config.yaml
input: "log_mel"
mask_prob: 0.05
lr: 0.0036
shampoo_beta: 0.95
precondition_frequency: 32
max_precond_dim: 512
batch_size: 64
lr_schedule: "cosine"
warmup_steps: 60
weight_decay: 0.3
Rows from block 2 of a small self-supervised audio encoder (BEST-RQ), named by matrix and row number. Each number is 500 + 50 x the weight over its row's rms, rounded and kept within 0 to 999. All counts start at 0. Numbers have three digits each.
After each channel's rows are labels from the 100 clips, of 14976, where the channel reaches its highest value: "responds to" is what is common among them. Only what is clearly more common there than usual is listed. The data: single notes of musical instruments (NSynth). In brackets: how many of the 100.
# conv: width-5 conv, dilation 2 (model.blocks.2.conv.weight, 320x320x5, each kernel summed), inputs 160-239

conv.139:509537518410504544392470461575484460482466558501542524424500506529556449455572498465479505576465525598464536553387572495503502416461494503457483406478561486490458479583455539562470461441434529528521488537524609528473501468464525502419568544
responds to: acoustic (64)

conv.79:524592395590513458451497589482458477485498515523550569415522494513552538509548553558476520524479589575524549585530523448516566475488517494520355551470515527526449465459487550629437555493584349513547584536456504568466502484437420522468517510
responds to: acoustic (60); mallet (34)

conv.134:547497541457457475531539522567493460531475593414570500517412624548537423516528434420618531629499555468440480556499601501540502444468567479432499422547448506440476490526507524521542537528451464484551475448521463497481490552470379498481547561
responds to: source: electronic (61); octave 3 (49); organ (46)

conv.97:464531450536469578426464466479593586419412500559551579518489457540400511450484547457548425476553541521531582501478463422567445491435526459507456548555504524554518516480417462488435511508582415491396443483503513510413526479415455531568552511
responds to: synthetic (75); bass (74)

conv.17:443544540572579415476475515496534524425555470541529563567492536470513492480502540520545515462554500538582381541543463603456480535573459499593478498519433446496431466490483513443416429462485525683459536513491543450513464484521566519488502540
responds to: octave 5 (46); guitar (36); octave 7 (30)

conv.141:505508444488512430448472484512467536474509521471479549492465573522529473479556448509492453495523462479588521409463519503507440433373471433505464539351454401483555449527523514514548465405458543472509492482524483559448480530483354492513543454
responds to: acoustic (70); octave 6 (43)

conv.91:534486566451526435535442560571402514480472566486520424480494583517512486559472478493549503594509519524516483439583556546423512567377473504581411542353445402542497522520545578549575537526467488453487508524484494505488541506426521436428529526
responds to: octave 5 (67); pitch class F# (37); note: F#5 (28)

conv.84:518495476535563532524519546523507538483600406511477563537544583479528496504430606561500542602571500544482395385501514493440453465490456466451553479525560494435525522488465471509474454473566570621368531544403528499543457523562535466508515453
responds to: synthetic (75); pitch class G (29)

conv.228:565486567454529582526530518493564563558460577494488516388402506490445519448532520457514531504411374579479413497453566463373540467537503456516443434506527528565485492515431554463479505400548545607458524474564491428539502575478479495460478538
responds to: acoustic (89); brass (79)

conv.286:488549528482499563493497548506450523526544510488530436477441538497474434495583401565474379576448436489473511456569484508512568486511490547504604470521528556617488543522483515561400458563486485586480459462487555418541585552569461548496463528
responds to: acoustic (66); brass (27)

conv.147:483527456432483509486564429557462459503513564511521530500436606540547503488528536512534476553493557507571495397427463636460500529445418512511553523435421474530453415597395582506518513552497504508526459499570432534493463557459482513379471579
responds to: acoustic (65); octave 2 (48); instrument family: mallet (35)

conv.195:483529594473547488610498495540506577555517509507418533472573556453505530478515491480470605539497467515478340452457614446450502496475519525568414471507624495451485605450479458458486493424553607464399603548538520531544558471574542480511578492
responds to: synthetic (70); pitch class D# (35)

conv.18:578640477527475525506539516501502591639566563434581482523506473612512494545532529459515574545550529606450532448520507484446452506448579448490459436491531474476466529489496463510454489513546468524479534524523468440451522469395551503492524529
responds to: acoustic (74); octave 4 (45)

conv.236:511625511442483486559563512522502520583426515520516481556482482460480492447536502464542617534458507582534454511516535485437610469547532523508503417486508492389476463432421509452523505432461484463424497536457553531496459445557495526513475415
responds to: source: electronic (65); octave 1 (63); organ (62)

conv.259:574585530521525542521496466570514572618524581523539554508450580617465465561669505477481567652517526551533535501482510549469559517425544593483482482600498544565431552479447582486565513554509558514470526546609549533473564588526561625441476550
responds to: source: electronic (63); organ (48); octave 3 (43)

conv.49:534525546518480531504562471469427349504518484346492349413450509511465480515527460460479482544523446448442488509505526473432551506482498619455536462494488532471437481509575390533507449495490585536539476502601517521512467506477475571539555489
responds to: synthetic (70); bass (66)

conv.217:465517576414576599509612447556537694624500580441542495544580539446545492382565480559541641641560540454455507528477459541379478462471425459452473470489447463459522460492464485439429515493456498546453562454507396481436467513445434451461511531
responds to: source: electronic (61); octave 2 (49); keyboard (41)

conv.65:582466469488506518468433475450429541530503460530604465479423462411521452448449510483461523494392420494422552536560543501472430511497514511372491555432481484511488522474523530498508413548483416489530453479459494393477494486548533530463431496
responds to: source: electronic (68); organ (66); octave 1 (50)

conv.66:379624545463434576488542453517427433517566511477465637505485507433584529526471463473564450546529532437579459472523465524526501536595492515534560532490478486522526481549445521483540483486524450492436502570571497522569548552438612503511472489
responds to: octave 5 (73); pitch class D (41); note: D5 (34)

conv.219:631565504411494540535408509472409491460492512518516549484445496545506423477519550553461431528509489563472510490488541491466375469463506507439549428419504430540468459434475459486474475450485460433520494503598509480502509509459447530467502522
responds to: synthetic (70); instrument family: bass (44); octave 3 (40)

conv.57:599582447487582522458530500492473474477489496531581645462397545501484520490557495497472525465447463587413467455551497481437448489403496569521487471485463442594457495504429497524441499512473430487455547434442443545420467482409477580496508557
responds to: source: electronic (73); octave 2 (48); organ (44)

conv.233:548563445474500512484529518473491514518420552573546531461456538509502482481553571560555593570350473519554488465455449456401438500317511538486401510457551402480462461475450533584464459509469472545529519515525498547489468470503478616492394510
responds to: source: electronic (62); organ (60); octave 2 (38)

conv.103:429556463389498508489499445454546529455610482492440577469625475443546593446451522601544576505560497533577546522581462537474543394523468495489566452521491509485537438467542499505420544498519520497502533530404548387490568431497494469507503429
responds to: octave 5 (50); bass (44); instrument family: keyboard (36)

conv.8:511527506489479428449437421523514431484415475451532393465469462496447443472479488465436517505534424481406446443465511499495481548425489560547567472503458507539484518586482458495597487513527557501480466476540455531561516556509531566471546514
responds to: synthetic (67); bass (66)