From a checkpoint of a small self-supervised audio encoder (BEST-RQ): 5.4M parameters.
Rows from block 9 of a small self-supervised audio encoder (BEST-RQ), named by matrix and row number. Each number is 128 + 32 x the weight over its row's rms, rounded and kept within 0 to 255. All counts start at 0.
After each channel's rows are labels from the 100 clips, of 14976, where the channel reaches its highest value: "responds to" is what is common among them; "loudest band" is the band of the loudest frequency at the time of the peak. Only what is clearly more common there than usual is listed. The data: single notes of musical instruments (NSynth).
# conv: pointwise conv (model.blocks.9.conv.weight, 320x320x1), inputs 256-319

conv.115 [142  91 104 117 138 143 132  91 105 176 149 176 161  90 145 109  82 184 120 124 154 105  62 105 142 159 125 128 124 122 140  99 177  64 130 189 160 162 140  75 136 173 135  90 118 117  91  89 107 140  74  90  81 134 110 144 128 112 134 139 138 182 116  92]
responds to: octave 7
loudest band: 4000 to 8000 Hz; 2000 to 4000 Hz

conv.2 [138  92 106 161 185 136  72 129 170  78  81  79 196 123  97 137 174 139 109 105 135 157 124 133  91 151 146 184 122 101 144 133 103 131  69 136 198 142 144 165 136 169 171 139 135  92 123 112 162 105  97  90 157 139 113 109  78  98 140 180  87 121 118 132]
responds to: octave 7; pitch class G
loudest band: 2000 to 4000 Hz

conv.190 [ 25 130  45 148 172  82 142 116 139 134 102  69  95 132  78 134 103 206 116 169  96 107 127 125  91  99 210 147 154  72 127 113 144 159 155 153 137 183 132 179  98 143 122  83 150  93  96  90 156  89 153  86  93 170 110  78 138 151  93 116  95 156 111 121]
responds to: octave 5; pitch class G; octave 6
loudest band: 500 to 1000 Hz; 1000 to 2000 Hz

conv.169 [157 123 125 116 151 117 125 109 183 151 100 113  72 122 103 112 103 123 170 129 111 103 136 157  70 114 146 151 130 121 106 130 127 203 114  46  87 162 144 144 123 170 130 147 150 174 110 164 128 113 147 106 103 128 122 166 101  91 162 177 100 107 136  96]
responds to: velocity: 127; octave 3
loudest band: 250 to 500 Hz

conv.23 [181 142  75 112 112 111  93 150 169 128 158 148 146 135  79 123 102 133 173 113 101 149  67  87 157 126 146 153 137  88 102 143 140 145 116 183 138  95 101  96 105 110 114 140  78  60  87 107  64 150  67 108 118  49 120 120  96 166 101  84 101 156 103  83]
responds to: octave 7; pitch class F#; note: F#7
loudest band: 2000 to 4000 Hz

conv.40 [136 147 195 128 135 116 128 181 127  80  91  93 123  77 129 150 131 165 129 158 154 155 159 172 103 140 133  81 173 133 126 100 150 123 116 130 166 176  98 135 160 141 125  77 168 134  58 129 169  97  73 107  98 161 162  80 103 127 119 168 122 159 132 151]
responds to: octave 5; pitch class G; note: G#5
loudest band: 500 to 1000 Hz; 1000 to 2000 Hz

conv.156 [116  69 121 148 118  96 159 114 110 165 108 115 140 131 128 131 139  84 188 118 153  94 108  76 123 131 104 109 149  79 121 138 152 138  76 109 123 199 119 111 115 155 114 122  87 148 141 135 122 125  95 107 103 126 134  71  67 128 104 130 133 189 112  85]
responds to: octave 7; mallet; octave 8
loudest band: 4000 to 8000 Hz; 2000 to 4000 Hz

conv.163 [102  84 156 155 148 103 149  77 116 152  76 104 143 118 159 146 132 141 162  73 172  92 139 141 114 174 192  72 153 124 111 118 157  69  77 185 158 185  97 163 144 139 101  77 136 132 113  78 110  79  89  86 105 129 148  84  98 146  99 112 116 140  95 131]
responds to: octave 5; pitch class B; note: B5
loudest band: 4000 to 8000 Hz; 2000 to 4000 Hz

conv.268 [ 94  72  93 151 106 117 126 167 105 178 155 101 124 142 151 137 154 163 139 157 180  92 105 105 167 190 123 106 143 154 176  98 183 101  90  86 190 120 119 139 148 122 170 128 110 125 156  73 116 133  87 105 139  71 148 109 134 112 121 155 137 167  91  81]
responds to: octave 7; mallet; octave 1
loudest band: 2000 to 4000 Hz

conv.121 [107  88 160  80 133 130  91  73 110  80 109 162 119 178  73 112 116 138 123 166 100 143  91  98 139  75 111 117 111 107  69 161 150 167 140 174  69 116 138 182 144 167 130 131  91  90 155 130  97  78  97 121 121 133 169  97 105 127  91 127 212 133  95 112]
responds to: octave 5; pitch class G; octave 6
loudest band: 500 to 1000 Hz

conv.147 [146 180 113  82  75 146 123 134 169 103 120 136 141 116 148  94 168 145 138 185  76  62 126 134 160 152 158 114 195  98 129  98 118 147 126 146 145 133 126 154 154  82  92 119 131 166 111 146 202 132  99  89  93 118 133  47 134 119 104 141  91 153  98 135]
responds to: octave 5; pitch class A; note: A5
loudest band: 500 to 1000 Hz

conv.39 [ 48 122 121 103 150 185 149 151 136 102 157  78 121 152 164 174  76  15 166 107 127 131 134  92 206 161  98 129 108 122 121  56 116 165 167 123  89 132 134 146  91 112 160  93 132 108 110 149 184 128  95 110 146 144 141 152 143  90 115  80 129  73  96  95]
responds to: octave 7; pitch class G; note: G7
loudest band: 2000 to 4000 Hz

conv.176 [194 110  91 143 102 102 107 156 175 103 162  84  95  63 156 106  90 139 111 156 174 156 145 107 123 104 126 120 111 111  93 155  71 134 134  81 136 107 125  94  87  92 125 106  94  22  84 118 142 114  80 108 143 102 126 174  79 161 101 105 123  97  94  66]
responds to: octave 5; octave 6; pitch class B
loudest band: 1000 to 2000 Hz; 500 to 1000 Hz

conv.151 [ 92 137 125 112  80 102 123 148  87 123 141 121 125 165  94 131 136 145 128 213 110 144 154 158 154  59 146 139 172 164  96 110  72 157 121 139 117 155 129 116 148 179 152  98 113  94 187 144 175 125 102 144  69 148 117 194  97 164  90 152 128 116 126 173]
responds to: octave 5; instrument family: keyboard; pitch class F
loudest band: 500 to 1000 Hz